config = dict(
    arch='tdnn',
    depths=[9],
    beta1=0.8,
)
Rows from block 5 of a small self-supervised audio encoder (BEST-RQ), named by matrix and row number. Each number is 128 + 32 x the weight over its row's rms, rounded and kept within 0 to 255. All counts start at 0. Numbers have three digits each.
Before each channel's rows are labels from the 100 clips, of 14848, where the channel reaches its highest value: "strongest on" is what is common among them. Only what is clearly more common there than usual is listed. The data: acted Russian speech (Dusha). In brackets: how many of the 100, against the usual share in percent.
# conv: pointwise conv (model.blocks.5.conv.weight, 384x384x1), inputs 128-255

strongest on: emotion: angry (39 vs 18.3)
conv.286:141110115141090129127109186090147067105110159147138141198121131109128077126119044077101132138157095080110142120098119066129083142090116113115104143159077098131163075138190187137144151110144112125112144167162139155159108099057139128148113131168179163151092135122137089167130155184151123136119193099149120138137184111120113098118157112154118148075094122145106127103167130135125163121145

strongest on: emotion: sad (56 vs 27.6)
conv.7:144117109112128140135111162136129098171089134168109126170068151192088093149142181061140129138111178130151107122137153149147095127064154155129144131140135118174146141137072125116096129163123140105132163191121157147125134011166120102141088096163112068120107108066132123119126156176170106103133112131085123095158135086100144143116139186123115070159146119068118161081138147129143100150099

strongest on: emotion: neutral (60 vs 35.5)
conv.77:107139151173124157162101089096134169110203135127163153116098145131180117132159099114104144148121106118146126063129149090125023076098151139143167143101123154094115119126160156119162128070097097176085091078157133144211001193089064143138172089148084147104104115113129103116098087175077164117105111121188141098117168089114139170121105116132081155097106095049116132128114057119102144090120

strongest on: emotion: angry (38 vs 18.3)
conv.206:103138094111157045182086135180124116142161153146098100177174146073148147157122218098189112116116097115106095089070131130132096101100158081075182101091128138216180137082124115178125105124114113094126143128144123168143123113125147152131151095149103140082116173150143138165153115129142166137050090102131093109151130180078144118156129135073201133150074119108116207159087108125120113165122

strongest on: emotion: positive (40 vs 18.6)
conv.371:056142149130134132151102125019143198139128092120071119133088102152140139084185119122121122110171080174145146050108105100139144056150141145133131139151132116112120166158147144123065110092096123128113111126148202119155055125114119113137107151090148152139103055153148151133170136039113159154123157122133162144091077112118094104127131143073139145108180134143073108080137185176147147113107

strongest on: emotion: neutral (61 vs 35.5)
conv.329:147103116158120130145141085076159075121112121157174121131071115100020165120085105084144197119125143108114119103109151128107167099110122087092130129122097158084110126121121074114131077104149158155126095156047136149140128072066106180108135081094141153123099173126113103099108132106152105120096147071132100104097134133097141170142158076095122099140069115179107113109121096118149075086127

strongest on: emotion: angry (41 vs 18.3)
conv.289:157150139143148150138112130106169109100148161168098084121124104124117113149175165147216173145191098137131171113107121122107128142097099118129198139137113171201123131056095172154193095122101158093155186129117080153172072110083129132153120141125126113082070166076129110123120113133147183087144122123090130097152112158129118122185124172130117157147082124072163144106109093101163084112129

strongest on: emotion: positive (40 vs 18.6)
conv.331:085193231135068107139115194089125128135156121135157173124114089125167077075127118127119111179105119112176096130146127098120101106083116135130139109159156171068153122099115138121142081144085155091108132136082151115164162203183152162062112154108101114099165122140113102130093145145091128118108163109121127138109221115173186118088128088120108176151156180093127070117164143096142119106162

strongest on: emotion: positive (40 vs 18.6)
conv.75:164174170159132161089064086105127172118130121168148190119140150166223138170142140154121194090171146175149121051144120133119174130085129159106141087149082117135086149134152128134111088102145083195098074119153176076161162195107097120136100115124145077080135142085079160180061138150095099173091083135159106109096111136099105116154121187132085200089131124090111150127116132142123143138138

strongest on: emotion: angry (40 vs 18.3)
conv.310:049128084107095000118096154185108152112158161143115133135149132114172115135116155132171133198153097125122086107082089140142099101128121137054123117148169103146163152137111135175119106121100155061096152145179090163158092094155174161137201102154114123120123135130164142143167116155135113115053101146143102068156111152109134143112117169050138128164134071130118146184119104101152190144167

strongest on: emotion: positive (39 vs 18.6)
conv.362:124117169097161091175112187140114162175196067107153178148199086115112129163133142121150100166146158106113092180116126171133170103176162132142183073111122077155132163125133150160140153110144118145184121068139108100095149125104175106096153072116149155140100133081074125089103106124124134167142162115150087136112128093172088150177079104125181133166127180133161084109109130117146101114118

strongest on: emotion: sad (65 vs 27.6)
conv.71:188028172155161151069165113089087094095118093148068140177117126125058105132098146106175088086132115097131127171137128155106109134161114119127136100099162078137082123110156123177211114148130118145153143139132166109132125038150116161139079109117118094101135158087095099128114119110174156182085085115106183112109112165073109084128131138128158166125121058154090163173176127116157113089105

strongest on: emotion: positive (39 vs 18.6)
conv.147:090151103144132000158133126127130148165147099106166073152152163135155092074152132135165129151085127130089113124088088168156188120159090111106151144134114125136182137183081105186116188135133129082175181137153066153128120143168121172131129098159087083141159122148158129147134158141110132150107132100126121123124167092228149090092109109121131110150116089075207143091094131157092146141128

strongest on: emotion: positive (40 vs 18.6)
conv.155:088143161133174142200133127050123058151096119136108140149157115116120126182160041103183102140113050119100161157117024150105100106135143105166112169133118139158110096121126122148084182092119185127164153127110116190176098101083160150111103168129140083169121155155117112102161079097122140131111165121144121165104134160117148125170114122100146088161094108121132186114130141163138153164113

strongest on: emotion: sad (58 vs 27.6)
conv.8:161097114188141122148156139147132116179104058120172150144150081090042160142110147116161098133101115086077148126141125152095070131163048146071182114137181110097080159143162116150150112091110111161167121086039130124125161088109134123083136056164130110070140090101115103119036081103084113121161156105094132093112086117128099107130088075145131157126147107175090100120139138032109077121097

strongest on: emotion: positive (41 vs 18.6)
conv.356:109162063148134110138124146117118125107128113190136186099121099107137112117166135128109155098134121163140066092095175079087153142107128160158135127173108141095117040092121133096174135100101109117064130096066131145176126176069091100105066173119163120069057145092131059121146127121115150152145173139212121121136146139071147141127119129145119172138136082061187137120122137144171140145112

strongest on: emotion: angry (40 vs 18.3)
conv.47:083113056108144088148183117115150179118088180113176090140104090085065144106132109145138155170107037143108136088152051197142182107169121078115104084117087108174075108131165127136132161179112128074147112117136138091113103116143141121133103100118133131071114164124077055109124108049175133154113187150102139141102091139115101122090149121088067096133093094149147187113156130151159138147169

strongest on: emotion: angry (43 vs 18.3)
conv.28:131102091107152152146128135092146085087108088149062160102117102137140157164155155138119157112126049105116158116145077108122109139113067130098154097132099114145099103096067142143121100142127131140132123140144128133142154144098139110110148162157098080109163088120109144155119072082144056138101174178141166123145162152068148119097084128149149086116113072130129103236173100113138152169151

strongest on: emotion: positive (39 vs 18.6)
conv.168:110130149136174046133119087137089133117119147096059096090134111112084103129147095138112148140081112193148141080151097145136134124097149175107123083111147135146098116166132133111111139143115072109065086107131136197152117149172083116101064119129102157108143127146084071075149099135114157103098185153154148099089202111138206132080159111113050161145100108126142195099128142107136142150116

strongest on: emotion: angry (43 vs 18.3)
conv.339:136131119138108112126116170050147124076175162154091143144124104201136132102148158086086089120144071103156149141112087069138119148100118141135163130100108146164097139129088123121104093123093065120132118170086130152198119050105122103141149127082100094134096188123135128159101126108129106085130194121128153058139181165097105115094137151127161085137128087096165108113139132100129145133153

strongest on: emotion: positive (43 vs 18.6)
conv.203:140127171104129105120150152089174120127139149131108113140160073131075107145135123140148149088175071136081103105147114134143084135152171102138087142134094129172097078121127168105167128097047118089149156101118101160067137176178094093132108122048123092111157173181157065153094101137100094124181189074127120049010176143154190096149154132081119159096155146150123127135109055160096133100157