config.toml
arch = "tdnn"
model = "self-supervised audio encoder (BEST-RQ)"
dataset = "acted Russian speech (Dusha)"
train_examples = 26041
n_mels = 64
win_length = 400
codebook_size = 256
norm = "batchnorm"
activation = "silu"
depths = [9]
widths = [384]
batch_size = 512
epochs = 127.8
lr_schedule = "linear"
warmup_steps = 320
Rows from block 6 of a small self-supervised audio encoder (BEST-RQ), named by matrix and row number. Each number is 128 + 32 x the weight over its row's rms, rounded and kept within 0 to 255. All counts start at 0. Numbers have three digits each.
Before each channel's rows are labels from the 100 clips, of 14848, where the channel reaches its highest value: "loudest" is the band of the loudest frequency at the time of the peak. Only what is clearly more common there than usual is listed. The data: acted Russian speech (Dusha). In brackets: how many of the 100.
# conv: width-3 conv (model.blocks.6.conv.weight, 384x384x3, each kernel summed), inputs 231-307

loudest: 250 to 500 Hz (41)
conv.174:122160167121084134078100107109137130139132130176119122080098081140149141137092061069139124144146165074111086108137138138107151146104128140142115158154120138130159086133071098138189114205109165143143141117110174117145126137143132078

loudest: 4000 to 8000 Hz (48)
conv.322:102100170111175101122105095118140146081089103095081108181119085174105123194111178152112110119132153086114162089135086160157102112141108096128147152046160112128073128109117121110091153135119102117114107143118192146070075182184096126

loudest: 4000 to 8000 Hz (39)
conv.305:157085115172170170141114168119142093142138129095159096121159121068171121161172123178146141140173058146052150049171118148114112206165134136096137135123134152142131111141217148154111124142089112104144136075131145164099122197148103109

loudest: 500 to 1000 Hz (44)
conv.380:156167111119170120113109124088113169162070150101134130201139087156161109175099129141169076151186133116186132171114143029158114139142200125062157142150093124067097121127073144137110098120154089112180130146106108176100100205121158117

loudest: 250 to 500 Hz (40)
conv.128:121136098158150105140154131147119128147153082136138128136125139134152104113119132130150142119123095116083151078084137086144046181090133122088118119163088190112165121117187144147053118119102147099092139109122105145136148179140125120

loudest: 4000 to 8000 Hz (25)
conv.135:094079088128145090067110080123039123121090129076056076079136114142133025144133136139084126114157145089079071175137162163127134144194082067114064121079147170133093143084161072124116147155117123141122112144118141098070123195111099114

loudest: 250 to 500 Hz (45)
conv.286:085074126138130188163088168123096132140131137081113095155121156097111125100132125141140109096131134106106184155184146076130117188108197136059134140162146167127131096105149111133089068131119118144138128155119118066101125135134101169

loudest: 4000 to 8000 Hz (37)
conv.137:089070178104134121147129086077134174123126157123164123129183137137141101132178125085153119079164150170126117115096120152160137133125130111106076128101156133177149140118170111140036118162090157085129158093145123141162171191126124136

loudest: 500 to 1000 Hz (31)
conv.324:088117081127096099142106107151160114074078140119139133117086115058132125109114141085153164149113095127145093116186119136142129085168199139136142138145104118181107150125126156128132178152135140152116134078125138114107130118137120183

loudest: 4000 to 8000 Hz (59)
conv.100:103166132162139123128105087109161179115112183168100091102101115061092109127143156132115147118155136116100144106061162140112168124126092136130082123086113119096167143138134132144124092082128161145099129118161119085189160132128148057

loudest: 250 to 500 Hz (45)
conv.355:077132050137113147161146137193188172088122155104150130147156113073109077139114096144136178134133096096160131125150140140170147132148140131100173107135166073131096123129150183143138089126138116115133130140106121107146123113107135190

loudest: 4000 to 8000 Hz (26)
conv.310:117092103126141133136101136113152128136125128092145075162157128098114160100121142154110174129149131143067129106117117161115109093152090123147109144117113157129118116140151097085018111120145128139149124077160154097072125143134115168

loudest: 500 to 1000 Hz (46)
conv.147:136093100145103147111138163169115168126130146109112125150141136110117133175065133099132117131102104150145170146186166042097106134125166159075167085160159140152197141137152135125107139181105116090147149146142178116143136182200028109

loudest: 250 to 500 Hz (40)
conv.326:065082054141121120164109153093105179163077146076109127112128155094155094105150163094101102068162135060132124097192230157148178069185150135148134101102138109123116179148159139142119127132142132105145129088141115144156110165160139126

loudest: 500 to 1000 Hz (32)
conv.290:127131115098119126124153128157137113073136197160194142148039127110091128130089157099122151136051092159134137123171189134164127066121195173124115112133115122175182195130154123177146153147101147098080100190180121168148140060153101142

loudest: 250 to 500 Hz (52)
conv.66:142138098121152073118133085084146113170122154131127070097123076132146122137141117084114143149166090120075100145110152144132168157162103143128120132127065129096133118113188114133107137147117161119146154087138097127076066166150109121

loudest: 4000 to 8000 Hz (35); 500 to 1000 Hz (29)
conv.356:144117067169089158111109136126158138144125100131113177130060170180198128146123122128209131109164183112149143157123139080114144125107149159091125063081137163108180130122128156037155095095053090140168139145089172099135149155196127104

loudest: 4000 to 8000 Hz (26)
conv.196:180160130154154112066089117119117185155107116107106133131143072160122129123117149132132161096108096153113133144152159120100073164137082110138139147059127145072138140117213133144127120142111138096124096150100109139101130123136145068

loudest: 4000 to 8000 Hz (30)
conv.18:137140129150090159128090115146160161086084103102106107116157194094127139118128144142072126116150050151092174110113138161174153144156161130115145131079168124137104113153153166152141090114087148140124169138131139121140152142155132132

loudest: 500 to 1000 Hz (31)
conv.164:169113126124156158146121178140114133207156195112116129153113132154159103113202117147188117134164121157145143137168159080112169160132254167110111133151166183152154107121155159149174106123131077177200122143138095164128128111126189154

loudest: 4000 to 8000 Hz (27)
conv.207:120075104124090061084074091111058112167118136108063093076126097126109120126113156150106110095162138074123101097160148101128134126153151077155148110125086132166149120145152072149127104172078165124121117094072137155136103140145127077

loudest: 250 to 500 Hz (40)
conv.292:091115143146146133099147088098149103161132090179091104102128070142125162106088149140127164123154193138101119108082143141139134090062098127116069186218078141078096118112093100167091098149160150182150099099138086120053118153107154147

loudest: 1000 to 2000 Hz (31)
conv.335:095129128116122142141130166110094139141131099053149155082187175099156122159145099139085109100092110159160155098140135164127124138138146077114125121097153098126145117155153168154160171143133127087142125102134083196131115106134142141

loudest: 250 to 500 Hz (59)
conv.153:149132147101153069079148107129141119178088095145152120132123085064151127019150097078105138117151097150104185091090140121157129150137134150135088169107141113144096115120132141136102131145114166120159162106093087147113083096065146141

loudest: 4000 to 8000 Hz (30)
conv.102:144133056148153160139096177080149118154104126142166084081145172172117097147067156136189133083168179088091098134127123125154148190182096126087149112150105120071085157116148107091083091096155175109142127122175122142100134162152136105

loudest: 4000 to 8000 Hz (54)
conv.13:096097109112086071085086093126128104079113171100092107084129101072140181110060132111089095068149155098136121028154139131157129170159124088103120152098104098132128147130153062157147099137150128146145101134106173129148120153137099026

loudest: 4000 to 8000 Hz (26); 500 to 1000 Hz (25)
conv.94:191151083111115091151137092123145153181111192118071119124125089107131162092182122112153170131182128129123150100172162166177139105151119157182126104096152125151160114075139112175149138140095129151148143099034119077125146158131123117

loudest: 500 to 1000 Hz (27)
conv.366:104097135101174125136109123127116107142085190120073166127070132140160088139099118112124132190093136197150105138146170060148097171158207104148130168154125110121152154162096150131114097121179060118093110131116097112169116132148081104

loudest: 4000 to 8000 Hz (52)
conv.353:124133069094154166154089128098136083144140124105089075135081135093066153141164130185163114149130129117138159107127142137152087127074094148187127143121134163113112079158150100126135117076100154125141098075107143102106142129115115132

loudest: 500 to 1000 Hz (28)
conv.276:119096165142172112107108096095098153139121141116165208122093161197122098146133151124191135111142171144183088144144145093145114158106165146112061103070129145123148136146156147128049160151102054129180141148156163193125169155156141158

loudest: 1000 to 2000 Hz (27)
conv.383:119153163143104117160063163086140139107167116197148113077129139120127132166059139116126124103090162088119157084152083153120128086102084076174157152131093099062146163131064072149137124091132166075094050146146129132142150099152123100

loudest: 250 to 500 Hz (49)
conv.204:119115078116163136112112102085152089147111078131158058159143066113108126117081139144149112140142097145049158193107151102137128131143100153069115131193111149084128161143143143133087110124150121083131161106122136111056121179160128128

loudest: 4000 to 8000 Hz (29)
conv.134:121122086153083125084117096135161133097092121191179149127128097131115102144059102155161154114129157085135094098123172186063136100175101152153076144126083063056098166126093147141143169145142110117106088148136117174112111159128095060

loudest: 250 to 500 Hz (43)
conv.313:099156097147127065152127153128097160073157161133137113113179104079102079175118097136144155145129150066165128127110119112114148106117132144136121123159127116077096131080171191144110084066130143118086180091110159127161106102119127166

loudest: 500 to 1000 Hz (33)
conv.304:158169077145112115091103135132152120206127164142192138081112141143207147127123113038177123108173130111163123107168148174157181119184159189162140089075118118139163136092129131102135161156092181115153114148138112126133144104158152114

loudest: 4000 to 8000 Hz (34)
conv.352:146136171115189099115164102101185152132161162107101093130158120129110138148162126105131110171146098143150103072136131136207156128165136131135149154061165076134073089137220125175154071114129109151170153113153139169109069183112166162

loudest: 4000 to 8000 Hz (59)
conv.148:118127148156163165118142134099172214068113129132142106137152135077135124115114131195098100116176113115117081130094153135139179119113115145166112074057135104145090153140141149155137120128146166154115150121152133096128098120097135109

loudest: 250 to 500 Hz (47)
conv.2:105098097114110098123098127094070154104104114147101100138111026098109137093127088179094066102078138096068138110109152088113080099122129056163138080121114122107155121100177055117089130142148159105025123104128105141144115113155095147

loudest: 500 to 1000 Hz (25)
conv.39:130149183164171121107123135107100164103143199075081113133146217113142123124086148108115114143085117137202157090144083133168104109151197114124191123121156136160128139097094144146129120120133114094119141171105085162115115050116157151

loudest: 4000 to 8000 Hz (26)
conv.370:172087100147166108043145125101080137144149086061101139096134102155181096142119110127132136147152082159111116093194155109149128100153115071144139116138124101155100081118140110139100079118149121139087149066124090097068046149119107141

loudest: 250 to 500 Hz (46)
conv.358:166163130125122062139097093135093122177116134161117127151093060118103124108140127183137153139106121178118078186138150044114129129088160116122106102168074168120127119174148144171062144138159152166145142112143110173129133100117186170

loudest: 4000 to 8000 Hz (51)
conv.307:136128103169144105114105082124172126127137128120125118091189130140184146118134141126111109157164135186107133102167119136181110156106131105146147158106122102107093119150168145108105116125109150145154140093147126126129107172108142166

loudest: 4000 to 8000 Hz (25)
conv.222:148179112180140080122156147140150177128163129123141154153120071177141172130082155155179121077129115098148172074119131137156131121118124151167101137090171094114102146119110120159145213138098136113141142142136125192027136093113142139

loudest: 500 to 1000 Hz (45)
conv.314:080093064137162171130117112161098115132108128106046130152063160113123150114092170159156154191090152145156122155150144074153089153056155145145148175170089137082113122142124089086078097070152066158153068158162069097106150101156085156

loudest: 250 to 500 Hz (42)
conv.79:159148142148116125086072141082121118155135127122106046048168118121163162158090083057133070108128161105137091130142091110139147169173160123119138114125108131141133105114109098097134111224138187077162167132114122109166168129141131114

loudest: 2000 to 4000 Hz (26)
conv.259:097124087140197117113122185122135125136097110173112143106155164093128091118121116168116089172099150155122098176116079126107123078145131105170127089101151107108114143174122155083101123064192182123098161129109063120102157098111069151

loudest: 2000 to 4000 Hz (40)
conv.57:159143106088123095111136091141167115139145123129171144144124121153148100162162125113101083181114130215085128140090105191209151067127056087156046124103135130200153147148133127114122128131110152110111169154110158099130133101085091142

loudest: 4000 to 8000 Hz (35)
conv.142:096095102129157042118174083097111133089156141154103109169167070126154084150130114167140123147093142111140108163147094127128141110142145082086121105125105080126115143106171121138107110150103094160066169128085170097150112156099134077

loudest: 250 to 500 Hz (46)
conv.200:145155166173127142095091124153135148138077167140116158129009122110098131117130146102149131119144173121102142165108147087130085155127204136162105108132106149125137167157146153159135145152089114154130167135124137179099078155163086143

loudest: 4000 to 8000 Hz (41)
conv.295:162176146143127126076116109117116143107128131133083152109067105153149158163118093081155142185120176084134135099133098126140111110131114120166140141082108108133166125112063088122171132161091127139137117131074180096161147126130104079

loudest: 250 to 500 Hz (41)
conv.22:134182127144129127109018073219144047163109150141167142173042080087197094089134105134114093107149123083101146137106161120049120150160133144126143171163128138120179157144146155156152140139145073156124152143090145157146045118182146118

loudest: 4000 to 8000 Hz (37)
conv.274:103100139113077087088116121101154199117134120142124147140121157107122086058123131074118136061164042068105170144109097162121174160186162099090118184093096121089085143112173176118141117130141107094178115103125135122092108143090138147

loudest: 500 to 1000 Hz (25)
conv.202:145114176115153137107113101092106137145115127109094162153097118127110129151113149118168101130152182153180159154121119112125087199122162110144183150147096154105120143123111134151110128132118087136161129135152144123125165195146125153

loudest: 4000 to 8000 Hz (28)
conv.34:136120107189146068147162178061093187142138089143086093057160151153166110162132135125171133066179139078125145080150101126137136165121145174126125100152061139161127123115151129150152107152088125130081130093093104113092133084121154102

loudest: 4000 to 8000 Hz (29)
conv.140:130146121164175143184133101147120145116112116093139177109040133094100159112162109100180189127156108174152216100136066146128086154152143196146134147153161095132161128104110157122180165098050107141144106139101124125105136099127151102

loudest: 250 to 500 Hz (42)
conv.10:107111092149149119075168121093122124123149153094091133095053113140103114117128123151138164135160129153135062149187166198173180133141133174165108099133119145125159120117115141158136109098110139148173134085187140126128083106156141180

loudest: 250 to 500 Hz (46); 500 to 1000 Hz (30)
conv.62:091110156146148091145037103155122068126099107090138112167089072073176075124125100136133146124142119132143115118148091143121147071166140110130132206140151147154131125119161124133102136126144109120113122083120110127093130154154121172

loudest: 250 to 500 Hz (41); 500 to 1000 Hz (33)
conv.162:144159146106150144132095100153188165122135155142126161172089130151109134125152182132127111091151145134159144141149126131157094137099140140134127131071213077127103141127141135153146144126089060174171236150054191157131039168154130152

loudest: 4000 to 8000 Hz (31)
conv.123:162147126119115118115108068074175156203086109194139127121087071144130128113109139168201185135217168102061095112070167176124167137111025165190098140171073144022159085095110119119135113103161153147190102079121098111112118197118183145

loudest: 4000 to 8000 Hz (29)
conv.60:077086128103156081070088119177097132171174175105159111140112116160124129139109135155097079138121089059127130072108180160182131162185096079130140159109137104112134097154172099113119123144094133121119100118090162127098124127106090126

loudest: 4000 to 8000 Hz (73)
conv.318:133126134141148140143137122100150209084072124120124102116168115083088147174131153152096131098165108081115120085118213138141199172136135106123116023104148121141110149101111166146157133101153148115120149108167108090207111122139135076

loudest: 250 to 500 Hz (41)
conv.78:094092123190162140101097132163123119127083117113123095159095129123133104101125130149121103106101078132096197120100092119121111117147172115151154141088085134171119052134180170099132142137090174099126079067142100173072132123153151133

loudest: 500 to 1000 Hz (27)
conv.95:158156092137153120125122089116151120172125159075174040129180091088145122135105135105086155136134062128095127133175160182170178063171126153094154151154132108169086150123173136139109119158129134107121136163129134122114092113115138142

loudest: 250 to 500 Hz (42)
conv.7:145177156162032122129032127174108102147123134141099112132117096175105094113092121105111123126175068083078128124130139108071060122158136147137135151188090134123124145142126128204106163150108127128107159168071164173129055145153131094

loudest: 500 to 1000 Hz (26)
conv.167:081094150154139117132153140152132024072107130161117135130044122136102126113136124122118175126103116127123125041107085081118053150086147151140117109145117220125171144136193131118099122072084132111081115096113133127134129129174113149

loudest: 500 to 1000 Hz (32)
conv.315:133083099151099174116118180141099144140124178078120132182161162150117126124169130147071065136138093165142140190176176134141172134146211130121120100126140171205105159152111130098103158132152161158111139155120150101075193111133112141

loudest: 500 to 1000 Hz (25)
conv.170:100187174176142071071114143137097132178121131141131097161132132142139100107094081194135113093085137074143141129116133130139145178168091113137114192167112138094060087157178139158119117166098148111152112086112084108046102096121121140

loudest: 4000 to 8000 Hz (28)
conv.279:066061138149164077061090134127008120140091128119110091120103100130134148109097120137068059108078096167106094140117154134183135131171068062141081116088080053112115106156199072105109118147102117127093101092139107119101124113127117171

loudest: 4000 to 8000 Hz (37)
conv.157:154096122124103110135181123134179104176060086120175165124153136117156127038147124131100086120160114209094144169127098140134097075156133107158089128127139123105103231119152147117108162135140096124067165159151059134123149161099076135

loudest: 1000 to 2000 Hz (31)
conv.155:108132190082036072103125079122104087181110149156109171087091094121156093080143125093111083145128133137119114141141161127088156206175171088155115145145105115116076133154135138188104106176102143164101133143096097138123071128056162104

loudest: 500 to 1000 Hz (30)
conv.52:071082120169154120106145107134141162088124137085032145115134131103144166141140106120153136131073159167168138095135150129207081167101157154070132114128126135147165107091153060131150107132134135141125128129098171052162113143156075149

loudest: 4000 to 8000 Hz (37)
conv.149:151146151091162117122134124112132148152136166112132144097154046118147145105124135120134054141126105136117187123116147153122085069135153100187100141085092017118129118063181142188122137102119105100126113067097113203177121123089149143

loudest: 4000 to 8000 Hz (25)
conv.122:158143176114147113084060086138115162124142117132132092083114138126095093096139173099094105109116141088172106096105110077056111119134089098119151171051186141110098136126114165118121084119127140097138111159128131143080125112136151054

loudest: 500 to 1000 Hz (27)
conv.199:158172098147072111130023135140121072187149127127102110114126110152143085096110138137178145126138115082135132044145123093116100066118116125101104190116157136138134143115120134173162089124092115129145109179106173206104166144140207062

loudest: 4000 to 8000 Hz (67)
conv.278:149126098116113062124106111101082109138094131119119080115084082118126120121125124181114127147142105045100122115067125114118103120106154086135114156114130105141157122115188054142148127134074097129072104108104151139139108132119131050

loudest: 250 to 500 Hz (43)
conv.189:046087116120180126135166131140122095136141149144191106149147077050158171106127128131116118135097138196077153161165159117127105098083143139104082119175084142148152140124144150119000139150150160094123098126159112147154129084150125164

loudest: 4000 to 8000 Hz (34)
conv.229:169154166110093044156102073092136133138107107097093112113188120207123080177068177077112112161145056079107082102130134132149180135195151121110141123086168149140122159079128071161127138178159143114132143139109152145108142114093137119

loudest: 1000 to 2000 Hz (27)
conv.165:155172180168072105086114046104150126224157157184107097079078115142124096038119161097164146145165114088107121111107125164097156129115075141197088166133081109073129122148104122199181106128146163139164111149082148155165084106082184114

loudest: 500 to 1000 Hz (35)
conv.317:170166122184107090141097105146097106147111115120127114135234165186219105197102046144115147169105059067095044111104131092144112129123128138118140125153130169159186090154113110109151116167122129095135117106143092168123166124128159106

loudest: 4000 to 8000 Hz (31)
conv.337:156101186107124100137131101113159151173139069140107183094181108185124153140135168105130157112189146143157113120129126145153144122135113148123134128130129178119135118105129143152110135184099112169152142110117130169086151221126159152

loudest: 2000 to 4000 Hz (25)
conv.16:131117050137114134143137135171120116132163089130169104175121132138145086138094131163134128095078083151078161178145156108112097120099107123065103088145132146130146139181198146079049169132102086076105154155174176082115182141163070114

loudest: 250 to 500 Hz (53)
conv.5:102134128126159148145121139139109144160141142138155071178094165110112072131103146140169145138121133122126122181160155077139129108144177128068138125170116177107119131140150183163091090102138127098156104111113097139144157112158147162

loudest: 4000 to 8000 Hz (28)
conv.186:148136092155101145123134119148130113094111116152132136138096134149122085095099118255143172111126112092097097118075143146125124132181060082116130176135146112097124116156082168134111141054158098128187125096113151167058080105108155157

loudest: 250 to 500 Hz (64); 500 to 1000 Hz (26)
conv.354:164161146101136084107067081096169153181137143061106087128134098108129163133150143110109129129138119138140088132169112117197113072147094144118166170100199070156034154138118063169120135191137132131170213164077141113073098165099128176

loudest: 500 to 1000 Hz (46)
conv.50:179120141169063147093094163114088125117119175068114134153168168162156106133040136116084065126054104111151109130172148055135089131164211087126181133145169131201130156123097108127098169201125138066087162193104153142134148081106056117

loudest: 500 to 1000 Hz (40)
conv.291:111133108114191100115110131162056108095074133168103108123132091139138074138146129146106108132121199081110157165123074135109080082167165076182137116111106107106068101093075121106150123107043166134138109060132160176064110137169127109

loudest: 4000 to 8000 Hz (37)
conv.27:129119107097082199103106127106162119164052175180082134122053114099098143131115159153241136157151217099153124146113146123120118122090120128180124134167108121027117104120100131065131107025164100124159087084131125143133174160184129133

loudest: 4000 to 8000 Hz (60)
conv.264:087147105136102141159075113162255142110026130167144171103116108113147144107106154125169137129160139171129159114127102183177124127133083170143066125110133086122137203139146146076096149121099095120145160145099124106135071190129090161

loudest: 2000 to 4000 Hz (31)
conv.81:131143097122136128128096131112100110143148106113126155096139097144134106166134169143105179121166084117077140168137165196093158178163109127112159094163124130116138103151185138137151128132114168156078120113142210100126154147102124030

loudest: 4000 to 8000 Hz (37)
conv.160:104164115157153121140118125112227111144062136184184166073114096121102128096155147121152131131142132158124103143104112149158126062118102185158049107093130110120103170148164191143074136127099159087138166160105100192114069116095159153

loudest: 500 to 1000 Hz (31)
conv.55:145106057134154135116186147145129134139100087110109121146151079093153099134184088112088066078117084063178124068131135094123127134163147126114110106126149080134145141140153066122106147141144108125060135121132096129131131158118108106

loudest: 4000 to 8000 Hz (57)
conv.288:169111095110081196144091155133129163172028132122131137140145177129182129117111108149184122126202134107151088141124135139119160168192162134161117135118150105103101109141099150064124133074161066120202113121141099153112166128120141167

loudest: 500 to 1000 Hz (31)
conv.46:143129118152129158073170124125142206125101139113114132111148204141193164155106076103181127135134132111185083100141100129163159136108145160131170087099132066092127140094097087069135116134168118118160111157196113115102148126142121142

loudest: 500 to 1000 Hz (46)
conv.237:174127153121141067166108023090157109181101180118098093151098128136099159140167070114113129098099101129155089099199063119166107062136153118127123149052195114123147137185215077121098111161154133124134170122092113088107123151146143176

loudest: 1000 to 2000 Hz (26)
conv.83:171156099184122083110118175109138153220134163119168102081123133141107190107106158133120102101113184113156133147182177138161134158166181165147159091139078143136110184085165125133119120156208149131133145161186088159130105118117168188

loudest: 4000 to 8000 Hz (25)
conv.227:147119106108074147159101087139145128164074169129108131096103136123112131182170085136098172145143171150098117156189167181090126198123130128189108147133118123117117124137136129158121126149171108183141143090094130087156091163167089134

loudest: 500 to 1000 Hz (26)
conv.51:148084136154108142107099108123142143159102122119118170135162126145160130151154077093113086072180155122152089149166130110058123175188179148128124119119135155162158145213117148111132135208135099174139157156167169120099124181146128145

loudest: 500 to 1000 Hz (32)
conv.260:145124070125049119130103136207150119057171121134154153125146197141145103206100138170137166124091103119118124084120143111109109122192115131116139110070174169229201160140141106089113205125105113131109143188184178116103145157181067109

loudest: 4000 to 8000 Hz (25)
conv.334:127117133118042188060123129141155133077076107160117143183144121169137162122066125123177115043173158074156117148092105149117138143150077163152129081089167120128101117102082100076149159098107085117165139105167145129093190182170070122

loudest: 1000 to 2000 Hz (35)
conv.293:110150186145159130098122163095109102075159170137139180063140197154128148181126155059121138149110198090163108111132098147091111116110163151217174089083114152185174132159108149129150183150134170133086126129127151171172150100155118135